Weights of a small image classifier: 5.31M parameters.
Rows from block 9 of a small image classifier, named by matrix and row number. Rows with one number within an expert belong to one neuron, the router's apart. Each number is 50 + 12 x the weight over its row's rms, rounded and kept within 0 to 99. All counts start at 0.
Before each expert's rows are labels from the 100 images, of 14976, where the router gives the expert most weight on average: "patch colour" is the nearest of a few named colours to the mean colour under the peak; "responds to" is what is common among them. Only what is clearly more common there than usual is listed. The data: photos of plants, animals and fungi (iNaturalist).
# router: router (model.blocks.9.mlp.router.weight, 16x320, trained with AdamW), inputs 80-159
# gate: expert gate (model.blocks.9.mlp.gate, 16x80x320), inputs 80-159
# up: expert up (model.blocks.9.mlp.up, 16x80x320), inputs 80-159
# down: expert down (model.blocks.9.mlp.down, 16x320x80, transposed), outputs 80-159

# expert 12
patch colour: black
responds to: kingdom Plantae; phylum Tracheophyta; class Magnoliopsida
router.12:44 46 39 43 68 65 65 35 49 67 47 49 58 63 40 45 54 56 65 51 42 56 25 27 44 64 51 39 53 50 55 45 48 45 40 36 57 38 45 63 37 46 46 67 33 49 33 48 47 29 42 37 48 45 57 64 35 53 57 64 51 58 50 38 47 46 76 46 47 48 28 48 65 55 65 63 58 60 56 57
gate.0:60 55 37 70 62 41 38 35 41 79 60 44 25 46 54 51 50 49 57 56 52 49 47 73 34 67 49 70 46 36 61 50 39 62 62 52 54 67 82 43 47 63 68 49 62 58 45 49 60 45 51 62 56 44 64 44 78 47 52 52 57 43 46 43 47 61 40 43 59 45 67 52 39 21 60 60 51 41 38 54
up.0:89 36 57 53 27 23 49 43 42 51 35 44 36 38 36 49 30 37 56 50 67 34 47 50 42 57 63 44 60 46 50 54 59 66 57 50 57 64 39 52 45 51 44 48 67 49 73 44 72 61 35 51 62 71 53 56 43 26 47 64 46 30 39 52 55 61 54 34 58 54 56 45 40 36 53 56 62 59 47 47
down.0:26 48 48 58 50 61 62 42 52 65 27 68 57 45 53 40 61 33 50 81 41 40 49 44 49 57 65 49 64 41 30 58 60 34 54 70 52 61 44 30 57 53 30 56 42 66 57 53 51 45 49 47 51 53 48 48 54 49 35 48 42 48 55 44 33 53 56 57 54 69 16 48 56 41 36 53 55 64 37 36
gate.1:43 39 81 71 59 57 65 55 58 66 51 39 64 83 57 55 49 52 59 50 49 34 55 44 50 37 61 63 41 46 60 56 40 24 47 47 41 30 57 40 52 46 35 58 61 73 49 53 48 47 43 42 54 55 65 42 62 46 62 75 58 48 43 60 65 52 61 47 36 38 59 59 51 40 40 57 60 39 39 24
up.1:40 44 65 63 70 42 40 48 54 52 49 35 54 79 45 44 49 57 54 50 40 35 57 31 43 40 59 66 38 47 47 50 47 36 47 43 55 29 60 47 49 61 48 49 67 70 48 47 55 39 44 37 38 57 58 50 57 57 60 59 61 64 52 55 58 57 65 48 38 40 53 65 57 31 41 54 56 28 56 30
down.1:54 56 49 57 53 61 43 33 51 38 52 46 40 58 66 50 51 60 39 67 35 60 61 54 60 48 50 49 33 36 43 45 44 50 51 55 48 42 62 54 61 51 71 40 55 73 57 69 61 57 46 61 68 38 43 41 68 56 30 44 50 62 47 44 54 38 48 70 51 64 48 41 50 49 63 56 33 62 59 51
gate.2:54 46 59 22 56 54 46 53 52 64 52 63 59 30 74 44 33 57 53 44 51 46 58 46 59 56 41 64 40 54 56 53 48 47 64 48 38 38 36 59 52 32 49 47 60 68 66 48 64 51 74 50 61 37 71 42 50 59 56 58 62 46 35 45 50 39 59 28 46 59 53 28 44 47 62 44 54 75 51 41
up.2:52 49 31 62 74 66 49 58 58 47 44 46 47 52 44 58 46 48 42 65 70 46 55 59 72 57 46 36 55 51 46 49 39 73 37 52 50 69 55 39 51 81 47 59 39 57 31 83 54 43 47 10 36 29 34 65 50 49 39 45 41 56 43 47 70 43 52 61 50 41 54 34 29 52 55 46 41 69 53 42
down.2:52 43 75 43 58 73 52 60 56 45 26 25 54 55 48 41 90 66 51 56 40 47 33 47 45 69 40 60 41 45 45 61 46 39 48 75 48 40 68 37 45 45 51 66 41 41 70 24 65 47 54 30 64 39 61 46 17 58 43 24 53 53 65 56 52 34 36 53 51 51 49 36 35 53 56 42 39 49 59 55
gate.3:62 73 50 41 46 55 48 45 42 31 49 32 70 45 55 48 35 54 52 63 43 52 64 46 59 53 47 58 34 65 33 50 55 62 39 51 74 39 45 53 45 35 59 70 56 49 59 47 49 59 51 75 63 32 40 62 39 39 45 61 47 42 57 54 30 54 61 45 55 67 60 40 70 40 40 37 63 65 52 47
up.3:71 74 37 48 39 58 61 62 39 44 49 42 68 55 49 50 42 70 44 70 31 78 50 57 75 55 65 57 49 54 54 50 57 82 34 45 48 43 30 26 52 42 35 73 52 65 16 57 39 40 47 72 56 33 27 56 48 44 55 69 67 45 59 53 32 62 56 39 55 61 56 23 51 48 43 43 54 53 54 55
down.3:36 49 34 44 60 38 40 50 45 51 36 46 27 73 44 54 54 58 48 48 64 47 58 44 48 60 56 47 50 40 55 58 46 47 54 31 52 59 62 45 23 52 52 45 78 55 41 40 56 58 58 39 51 60 40 52 52 42 50 40 44 54 38 50 52 59 61 53 64 45 73 24 60 55 75 63 54 67 32 44
gate.4:45 42 58 49 37 51 23 60 40 58 49 63 40 50 77 48 57 47 55 54 54 20 52 51 58 47 38 57 52 51 52 36 47 44 51 47 49 57 50 74 55 60 46 45 53 62 51 33 64 41 64 37 38 65 21 65 35 70 52 48 52 40 42 31 35 42 63 55 30 45 43 57 70 16 41 63 38 59 33 54
up.4:40 41 48 37 29 32 59 49 33 44 37 54 63 36 58 51 49 35 53 72 64 50 56 70 52 42 79 51 43 58 76 38 43 65 54 39 37 59 21 48 59 69 47 49 60 59 78 60 62 48 63 52 36 45 45 64 40 61 69 34 73 48 63 52 51 42 53 52 48 49 70 37 54 38 54 40 43 62 57 43
down.4:49 42 50 43 55 65 52 51 62 56 64 37 45 47 54 40 40 50 39 34 53 58 57 59 45 56 39 59 72 48 49 40 41 52 61 34 72 45 77 36 48 49 27 18 56 33 47 35 40 41 38 42 61 48 45 39 41 51 49 38 50 33 76 46 69 61 57 54 53 61 50 68 43 53 38 46 40 58 48 50
gate.5:60 57 48 43 22 69 65 34 60 51 43 50 57 36 54 41 38 64 66 40 37 52 58 43 43 49 37 58 55 56 75 49 58 31 47 57 17 55 30 35 50 44 35 64 53 45 45 57 53 65 51 98 64 51 50 61 58 50 50 55 72 67 43 52 43 50 56 39 37 49 63 37 63 53 47 50 46 58 60 43
up.5:55 28 48 37 62 41 57 58 59 69 52 48 49 55 45 46 43 44 32 52 45 66 73 29 43 63 49 54 41 48 43 60 52 35 63 45 45 50 53 45 57 49 38 45 41 63 44 51 48 33 17 38 49 69 35 59 51 30 54 52 66 51 42 42 45 57 64 18 63 43 59 66 75 37 53 38 52 45 44 48
down.5:55 52 47 38 31 41 48 42 41 65 58 58 51 59 57 43 34 33 52 74 25 68 57 54 51 54 40 41 61 48 49 39 59 37 47 50 43 63 34 56 43 44 58 39 41 47 48 38 39 43 63 64 51 40 58 54 53 56 44 61 36 47 36 54 65 62 47 46 56 43 55 68 51 43 36 58 43 57 43 71

# expert 2
patch colour: white
responds to: class Aves; phylum Chordata
router.2:53 40 59 42 69 60 69 27 46 61 65 46 37 48 61 57 58 37 55 64 63 49 46 55 27 37 58 46 58 51 41 41 25 60 57 60 39 53 44 32 38 65 41 33 46 50 51 71 46 59 34 60 46 55 46 72 39 42 54 62 54 26 51 48 62 62 35 36 48 52 65 61 49 41 52 61 53 34 51 66
gate.0:39 44 49 39 76 23 48 72 38 73 34 57 56 50 47 20 46 42 66 60 44 66 47 21 41 39 58 52 29 45 60 44 52 53 52 51 43 55 55 70 54 83 43 43 58 79 56 55 34 54 76 28 29 55 59 54 43 65 50 45 52 34 70 33 52 57 35 20 63 41 51 39 79 35 56 64 54 60 42 48
up.0:48 62 55 84 28 49 42 33 58 43 69 32 62 70 57 69 50 60 41 46 33 25 45 69 37 54 31 41 74 52 48 56 35 61 57 41 58 52 26 51 54 41 68 54 59 14 38 44 70 39 31 64 69 43 46 47 62 40 56 62 51 60 46 54 33 43 59 61 58 64 62 43 51 58 45 51 57 41 57 62
down.0:50 69 47 39 56 57 56 45 42 59 55 73 46 35 56 49 51 64 57 42 58 43 51 38 54 70 43 54 68 64 51 63 68 50 59 52 58 21 60 56 45 64 45 27 34 55 62 65 56 71 40 39 45 32 42 53 44 63 37 39 51 45 37 48 25 43 45 53 73 33 63 66 60 42 40 66 60 54 74 50
gate.1:45 52 57 43 49 25 30 53 51 42 56 57 42 35 50 49 47 56 45 52 75 75 43 38 63 56 70 38 60 37 26 45 56 32 67 65 43 68 66 64 67 41 48 35 68 69 29 41 41 45 59 19 33 59 55 34 50 52 76 59 37 60 45 61 44 57 39 45 41 56 51 28 45 63 72 38 61 24 61 53
up.1:40 35 60 41 69 47 29 62 69 50 50 36 42 46 58 47 43 21 50 30 83 45 62 49 57 36 49 54 29 48 50 61 54 47 53 41 84 43 49 60 73 46 54 44 48 47 70 50 33 52 64 70 47 42 71 35 57 68 67 43 66 52 47 54 41 65 48 50 54 50 55 37 51 44 56 56 58 38 57 49
down.1:58 44 52 69 66 44 52 43 43 29 66 54 25 55 51 68 23 51 53 41 33 43 31 64 49 33 58 60 75 48 51 43 37 62 47 59 58 51 61 30 67 44 36 32 45 30 56 69 56 60 33 51 38 47 62 57 67 57 45 44 35 46 61 58 56 56 55 70 33 87 73 24 50 55 58 49 53 56 43 47
gate.2:55 55 41 59 34 56 71 65 42 77 25 63 62 41 49 60 49 40 25 54 62 45 42 50 62 58 67 71 58 39 45 44 35 61 43 41 17 50 53 55 59 38 39 37 46 52 49 62 50 55 66 38 43 51 46 60 67 43 55 44 66 42 65 62 61 64 52 63 51 50 72 30 54 34 56 55 51 59 47 37
up.2:51 50 42 63 28 49 56 45 29 56 42 50 39 59 41 68 44 38 32 48 71 44 54 53 58 45 84 56 52 43 57 55 34 80 55 37 42 48 68 58 39 34 35 37 33 44 40 52 55 41 46 43 54 56 58 69 57 52 46 48 60 38 46 49 54 49 62 56 57 68 55 50 50 43 59 61 49 57 40 48
down.2:52 54 46 44 50 57 47 42 43 39 57 57 48 65 66 45 46 38 46 74 59 43 58 58 37 52 59 72 62 62 50 45 53 54 43 40 72 51 55 62 12 51 35 60 34 64 46 59 54 76 17 42 19 55 43 54 37 39 62 42 36 50 53 36 26 47 78 45 47 42 66 34 63 27 54 59 54 40 40 53
gate.3:29 58 48 45 46 59 49 22 34 35 49 61 34 39 92 36 44 45 59 47 46 88 52 59 61 49 34 32 39 53 63 56 57 52 55 52 30 51 45 38 62 47 29 47 58 66 65 64 45 54 51 32 63 52 33 48 55 57 57 54 20 45 57 49 50 52 62 57 55 55 50 50 36 38 36 38 46 44 55 54
up.3:46 34 50 48 31 31 53 46 49 61 48 72 63 56 36 41 57 44 42 50 46 40 47 46 34 54 67 64 42 57 47 22 44 49 67 54 84 55 54 56 50 57 63 58 42 44 47 36 49 62 68 76 61 49 44 43 52 59 40 52 50 51 48 55 21 51 59 40 30 56 41 36 30 63 59 52 59 52 38 48
down.3:53 38 59 57 24 78 38 55 54 37 42 45 46 49 50 41 43 61 49 68 37 48 43 57 53 55 45 54 68 38 51 67 32 45 46 62 56 66 48 64 58 49 35 49 52 42 58 45 30 51 17 57 82 57 32 51 51 42 37 46 73 73 53 46 49 53 47 66 38 54 20 27 29 40 88 52 58 46 27 55
gate.4:59 33 45 59 59 33 52 40 52 46 46 41 44 49 59 63 49 48 47 54 61 42 61 56 61 30 40 56 59 43 52 43 33 52 49 42 62 49 36 72 54 65 35 54 83 59 77 38 71 58 62 44 51 20 57 66 46 54 43 65 54 38 50 57 64 62 44 44 31 41 68 40 45 93 64 54 60 39 57 56
up.4:51 60 68 36 35 47 46 55 40 50 67 37 36 44 35 38 40 56 47 57 35 68 42 43 45 58 67 43 24 59 46 63 65 50 55 45 32 49 63 57 56 44 64 40 42 48 47 29 35 51 66 41 55 52 46 47 44 48 53 60 36 37 56 66 61 37 62 41 56 79 38 41 57 14 31 63 39 52 53 39
down.4:31 51 44 62 62 38 60 52 58 34 49 37 46 56 58 62 52 54 19 45 59 47 46 42 46 66 54 52 57 50 42 64 48 39 56 52 45 58 50 49 74 57 54 67 56 52 48 65 78 44 41 41 41 31 52 48 54 42 50 58 44 41 47 65 62 31 55 51 42 45 31 43 59 59 27 38 48 50 67 54
gate.5:33 32 56 51 70 34 81 34 43 39 53 43 45 53 44 39 54 54 52 37 56 53 41 62 44 64 37 81 41 43 55 56 56 30 45 40 44 40 43 57 62 66 42 47 63 49 69 62 36 65 60 10 48 64 67 24 45 41 50 67 62 48 57 39 49 52 36 47 45 53 71 59 33 49 46 52 52 49 51 51
up.5:56 46 67 55 60 74 88 42 48 53 61 49 54 47 44 54 55 62 66 43 61 37 57 69 53 46 50 63 39 41 62 40 65 33 42 52 58 44 57 28 41 53 02 45 49 60 37 43 49 79 40 43 47 46 72 33 46 31 55 66 23 39 48 38 56 71 47 45 56 61 72 62 46 35 75 61 46 42 48 58
down.5:56 67 49 56 29 47 54 55 48 47 40 66 53 33 58 63 44 47 52 50 51 37 52 39 54 56 55 38 42 57 39 55 64 46 53 28 56 76 49 50 71 56 58 65 39 42 48 28 39 45 58 43 59 58 44 41 38 43 68 31 66 38 62 52 54 43 42 64 48 44 60 72 61 51 48 58 52 54 70 42

# expert 7
patch colour: black
responds to: kingdom Plantae; phylum Tracheophyta; class Magnoliopsida
router.7:68 51 48 38 53 52 39 69 62 53 47 49 47 54 46 76 64 40 55 44 67 44 26 53 38 42 50 58 53 44 54 50 50 58 53 47 53 46 57 47 57 43 46 61 47 49 57 59 53 55 29 68 52 45 44 58 40 44 55 62 47 49 50 51 42 35 65 62 54 59 71 44 56 41 56 44 61 50 33 34
gate.0:56 50 52 41 40 35 32 53 38 20 48 49 73 35 47 43 49 58 63 34 47 82 32 43 50 36 35 34 48 46 40 47 41 47 64 64 39 31 79 57 39 54 31 48 53 46 50 52 54 72 33 57 40 33 47 40 63 47 57 58 54 59 60 65 56 58 61 37 55 50 47 41 39 57 33 38 41 40 62 31
up.0:34 53 81 59 31 38 48 23 52 57 70 43 56 52 41 56 37 46 40 42 51 20 62 48 59 51 70 89 63 67 48 44 65 23 43 45 27 39 30 62 51 59 54 33 40 59 43 51 42 30 36 50 48 60 55 58 58 56 45 53 53 57 60 53 63 54 43 42 32 48 58 70 25 41 51 51 60 55 48 59
down.0:32 50 60 61 23 66 46 60 61 54 48 64 46 77 49 52 19 47 51 67 41 54 37 55 33 51 54 64 19 55 45 49 52 47 43 42 52 44 47 33 71 46 44 46 46 55 41 51 49 50 64 41 33 47 32 38 59 61 59 26 49 44 54 56 24 34 61 48 54 53 44 61 51 67 50 54 35 53 62 42
gate.1:46 38 65 46 66 62 53 29 53 29 58 30 37 45 39 49 53 47 73 44 59 48 39 63 59 51 80 46 63 39 44 38 44 45 48 49 38 38 23 43 51 33 37 44 40 53 54 72 62 37 47 50 47 34 49 43 60 26 60 58 59 55 33 54 63 43 59 44 45 40 48 53 59 58 47 45 56 73 51 46
up.1:42 43 38 50 30 58 37 77 49 76 47 56 55 39 61 64 52 67 56 69 34 49 57 46 50 46 32 46 50 41 60 51 55 46 58 56 33 62 79 53 38 81 69 46 63 36 27 39 53 69 55 58 48 59 66 47 54 66 45 31 35 66 61 45 59 51 50 51 52 63 64 45 47 45 49 42 43 27 45 51
down.1:49 46 52 56 44 46 33 46 37 48 53 61 36 54 43 47 34 39 49 48 68 44 47 58 48 44 59 54 56 61 39 46 51 47 51 36 45 43 60 63 46 55 32 43 47 46 58 34 79 50 22 20 67 45 38 75 32 38 54 60 62 61 36 54 55 37 42 55 58 59 32 69 45 46 32 54 56 58 45 50
gate.2:30 31 41 41 55 40 33 54 42 44 53 55 50 34 57 28 52 48 71 60 62 50 50 34 62 36 43 16 30 63 41 52 46 45 63 44 44 57 60 51 75 48 55 45 47 34 94 42 66 56 58 59 74 51 59 44 68 49 64 58 72 58 58 14 59 53 63 44 65 51 54 30 32 51 35 47 65 43 44 41
up.2:37 49 63 41 56 45 42 58 56 49 51 48 44 38 55 41 47 53 58 52 51 44 45 62 57 34 48 54 49 52 48 39 54 57 51 24 61 31 59 69 45 73 64 57 37 83 24 76 39 47 31 29 25 50 45 46 41 48 56 35 49 32 43 69 47 49 33 62 39 62 53 76 48 41 34 53 32 50 47 73
down.2:50 41 50 67 44 74 42 50 55 33 36 43 58 43 52 54 61 61 56 57 35 59 37 49 55 51 57 50 22 46 56 62 50 47 46 59 58 53 65 53 58 43 32 64 49 47 62 39 45 65 40 44 41 50 68 80 64 57 55 35 55 49 36 43 61 33 55 50 29 37 43 29 56 43 34 52 66 53 47 25
gate.3:54 55 57 39 57 45 63 84 47 44 42 61 58 53 49 48 42 37 50 58 50 40 68 58 49 47 24 25 37 52 56 63 64 75 55 36 53 59 43 44 48 69 60 26 49 51 46 47 50 55 71 67 39 33 47 45 58 56 66 70 46 61 53 46 34 49 51 44 53 60 72 66 53 35 58 45 75 59 50 27
up.3:54 59 37 73 57 49 53 21 62 55 45 56 44 30 52 55 56 44 51 55 51 55 31 39 56 57 64 59 70 49 45 52 47 27 59 61 48 36 86 40 60 56 41 45 35 41 34 49 49 52 32 34 50 64 53 62 42 39 47 53 37 53 45 62 56 41 49 57 47 40 27 47 55 57 48 63 40 46 42 66
down.3:39 57 41 37 49 63 62 51 51 56 47 22 45 54 47 63 36 57 71 51 50 37 46 46 42 40 66 51 54 47 48 45 37 28 54 36 38 28 45 53 33 46 41 58 44 54 41 35 43 50 42 53 55 29 54 57 63 42 44 36 58 58 44 48 21 49 35 65 46 45 57 56 54 47 64 69 53 49 41 54
gate.4:67 50 69 33 47 41 73 64 53 64 51 36 47 32 69 49 24 55 36 78 47 76 67 57 35 38 60 58 41 52 57 51 59 27 45 42 70 43 61 51 48 34 50 53 31 43 53 43 35 43 33 31 47 43 53 31 54 42 46 71 68 39 47 40 54 52 52 44 57 52 66 34 62 65 36 42 49 67 62 67
up.4:48 42 47 77 38 44 39 37 29 78 46 53 51 74 50 50 50 53 54 38 47 38 55 37 61 56 57 38 58 62 71 33 31 63 65 60 23 34 40 49 41 53 43 55 67 50 36 37 45 57 62 77 52 62 49 48 44 56 45 38 23 43 35 52 54 49 59 70 50 41 41 77 51 48 61 56 45 33 31 55
down.4:47 43 60 53 62 50 59 50 59 54 38 49 43 54 46 48 42 56 59 57 47 32 61 58 42 58 62 46 20 69 57 51 53 33 56 60 68 47 67 46 50 51 58 63 61 43 41 67 44 43 33 46 43 43 50 22 51 40 46 69 55 34 35 56 43 73 55 61 66 48 39 47 69 39 50 47 45 39 61 38
gate.5:52 36 61 34 57 20 54 70 41 59 61 62 62 51 66 65 44 58 24 50 44 57 44 44 32 54 27 59 41 54 30 45 45 46 55 58 43 57 48 54 43 25 60 41 66 43 67 44 75 74 63 43 47 47 44 53 67 52 44 37 44 48 27 76 67 47 69 30 47 49 56 50 56 40 39 33 58 37 44 49
up.5:71 27 69 52 55 60 58 51 52 38 43 49 55 71 73 51 44 73 41 50 43 36 50 48 54 39 46 33 58 50 46 38 59 50 57 68 77 53 49 71 51 73 77 46 62 35 43 38 68 75 68 45 46 60 43 49 46 54 55 44 40 37 39 65 50 42 60 34 54 57 64 24 46 33 57 34 41 32 42 42
down.5:54 62 37 43 41 50 39 70 40 47 56 33 50 54 55 39 74 56 74 52 31 23 41 65 62 60 65 44 71 53 51 53 61 55 45 52 59 56 43 39 35 47 26 72 49 53 60 47 35 33 58 55 30 56 31 42 58 54 39 56 45 66 55 80 18 45 42 80 46 51 35 28 34 41 57 48 66 34 59 59

# expert 10
patch colour: white
responds to: class Aves; phylum Chordata
router.10:64 42 53 32 50 48 50 21 54 37 49 30 55 49 58 42 33 48 56 29 42 72 48 51 40 35 42 54 68 37 34 35 35 73 55 58 37 47 37 59 68 45 45 48 41 52 55 53 48 57 41 66 31 67 51 50 36 51 23 62 44 27 44 33 41 62 23 49 46 38 47 60 60 56 60 74 50 48 39 49
gate.0:49 58 50 57 53 45 53 66 45 45 50 54 43 25 49 45 57 32 65 63 56 58 48 57 43 67 48 52 28 66 53 42 52 63 48 45 65 39 27 81 51 67 63 73 48 47 60 41 50 36 40 66 62 76 72 59 54 42 38 48 36 37 44 55 49 38 45 53 39 61 40 57 53 56 37 45 44 58 40 45
up.0:47 46 45 35 85 57 30 48 51 56 62 47 64 56 58 45 33 61 47 45 46 44 41 44 68 31 69 56 51 36 50 54 46 53 57 43 34 54 44 45 45 49 23 41 72 64 55 65 42 86 67 39 55 20 35 58 57 50 46 45 45 40 55 43 63 62 54 53 59 54 60 51 33 43 79 44 63 29 33 43
down.0:51 68 50 47 58 50 50 40 54 56 21 50 46 56 42 48 62 58 58 56 55 43 43 58 30 58 37 31 84 58 56 52 71 46 65 25 27 32 60 51 35 33 50 72 35 60 62 50 43 65 53 45 33 29 51 34 49 48 49 67 45 25 46 49 76 45 52 58 66 45 52 34 53 53 79 60 62 55 35 70
gate.1:36 57 37 54 71 56 56 23 58 25 36 47 45 52 47 47 63 57 47 57 31 43 30 36 67 30 40 23 60 43 39 42 57 35 65 24 54 50 54 59 54 42 52 52 50 65 47 49 29 41 56 40 47 14 51 22 52 45 58 54 68 51 65 38 55 39 57 47 64 31 52 53 69 68 31 61 59 69 41 40
up.1:44 42 43 62 59 62 54 38 63 17 41 48 47 57 47 59 64 58 50 50 62 35 30 25 48 39 44 28 47 45 48 43 48 34 60 19 45 45 39 43 49 47 57 33 73 83 49 41 43 52 48 55 50 26 46 24 61 45 56 36 65 40 43 39 46 49 77 53 57 22 52 56 68 62 38 57 61 64 31 40
down.1:41 49 62 73 49 39 60 36 47 71 55 67 39 43 48 42 56 73 70 51 33 41 51 50 50 55 58 49 54 65 33 42 69 72 54 54 65 45 65 42 37 50 66 26 43 42 38 44 46 44 57 60 46 63 70 61 56 47 42 50 49 49 51 48 45 61 65 55 42 56 38 58 34 50 56 64 33 60 53 64
gate.2:75 28 48 42 68 34 39 29 40 31 60 49 47 47 55 43 58 25 60 47 55 69 57 33 56 48 31 43 55 49 27 51 49 73 56 42 42 70 36 53 62 45 43 67 69 48 67 40 62 48 64 50 55 49 58 52 43 64 43 48 51 44 55 35 38 54 57 42 67 50 62 62 46 67 65 49 49 62 37 47
up.2:28 60 50 49 62 44 60 60 64 54 32 42 63 40 45 43 40 57 45 40 56 37 44 59 49 33 52 59 43 57 65 49 39 26 45 59 67 50 50 59 53 22 81 39 32 29 49 63 29 42 47 62 43 33 50 47 51 45 44 43 39 56 49 61 65 35 38 43 38 56 50 50 34 44 27 46 45 35 46 48
down.2:60 47 59 71 58 63 45 45 62 48 35 28 59 45 40 44 59 38 36 32 44 32 65 54 41 55 57 46 42 56 28 56 46 45 50 65 53 45 43 39 27 58 37 58 47 52 47 62 64 35 53 58 40 74 67 67 18 53 38 52 54 38 47 54 52 65 54 40 35 40 42 66 53 53 51 60 46 59 40 46
gate.3:36 34 50 59 57 42 27 52 52 41 60 48 57 64 24 60 54 50 33 41 40 33 45 44 58 33 41 31 50 44 49 29 61 63 48 45 46 48 43 48 51 65 65 57 65 72 61 57 53 61 39 45 47 22 27 34 54 48 40 44 47 38 78 69 45 42 41 36 61 52 60 38 58 60 64 61 50 47 59 54
up.3:41 60 54 50 36 36 72 50 44 42 32 40 48 50 55 49 57 46 59 40 43 38 41 51 39 60 63 59 36 60 61 57 41 52 38 35 63 51 59 50 49 27 22 61 47 32 47 42 43 29 47 68 63 50 54 70 60 49 48 59 73 62 39 55 57 67 65 51 42 41 51 45 63 52 27 48 65 65 50 31
down.3:53 52 61 60 53 66 46 61 36 27 53 43 38 52 35 41 48 59 31 45 55 58 62 31 61 35 70 58 38 61 35 50 52 55 60 58 65 37 52 53 65 49 44 72 40 54 39 46 59 38 38 44 78 70 54 56 53 35 35 49 64 45 47 46 61 76 33 49 46 42 48 35 52 60 49 66 52 47 29 66
gate.4:48 33 49 50 39 43 54 40 61 47 60 62 67 50 43 63 52 50 42 66 34 65 52 62 52 44 48 62 58 35 45 48 52 81 47 34 51 52 54 53 57 30 48 40 42 30 63 63 47 30 53 56 52 91 26 50 42 43 48 60 55 43 42 86 58 59 34 31 62 47 53 40 46 47 54 71 49 57 39 41
up.4:61 42 66 48 43 55 46 27 50 44 57 73 54 59 48 64 32 45 56 58 27 62 54 49 52 61 61 61 52 40 42 36 52 56 53 37 54 50 63 59 54 57 57 38 29 37 49 43 37 32 68 52 31 75 60 49 52 40 49 49 42 50 31 97 53 47 44 52 54 29 59 37 45 46 43 59 39 60 44 46
down.4:53 52 41 57 30 42 44 40 43 44 52 41 20 58 51 40 29 51 31 70 33 45 56 55 52 29 57 45 67 73 52 63 50 48 48 45 64 51 37 46 49 56 53 56 55 51 52 47 39 46 53 64 46 81 30 64 17 57 46 52 58 59 55 51 41 33 58 35 42 54 46 36 64 54 42 52 57 61 38 49
gate.5:53 55 61 45 18 42 36 43 53 58 50 52 77 53 61 49 51 43 50 39 35 47 54 51 43 37 56 52 35 57 32 60 51 28 49 40 69 42 57 50 56 66 30 44 54 39 52 34 53 45 35 26 50 41 64 52 32 60 33 37 38 53 52 60 61 47 46 63 44 44 36 62 50 59 49 75 35 46 58 61
up.5:49 50 62 51 66 63 45 57 66 44 43 45 34 37 46 31 50 50 41 74 48 40 51 44 34 46 60 61 56 44 60 48 58 58 37 56 39 65 35 61 45 64 52 63 51 52 36 74 57 48 74 54 73 72 57 38 71 39 64 60 60 40 63 32 42 46 36 23 64 68 65 28 40 49 51 41 69 23 60 48
down.5:28 48 53 44 47 68 58 56 55 68 27 30 43 61 53 50 94 75 55 68 52 58 89 44 69 48 45 44 68 59 46 51 41 42 63 67 57 46 71 53 44 69 43 69 59 53 45 49 45 67 47 50 47 07 71 32 42 51 57 42 65 48 38 55 57 48 50 64 51 29 46 42 50 56 43 46 40 37 29 55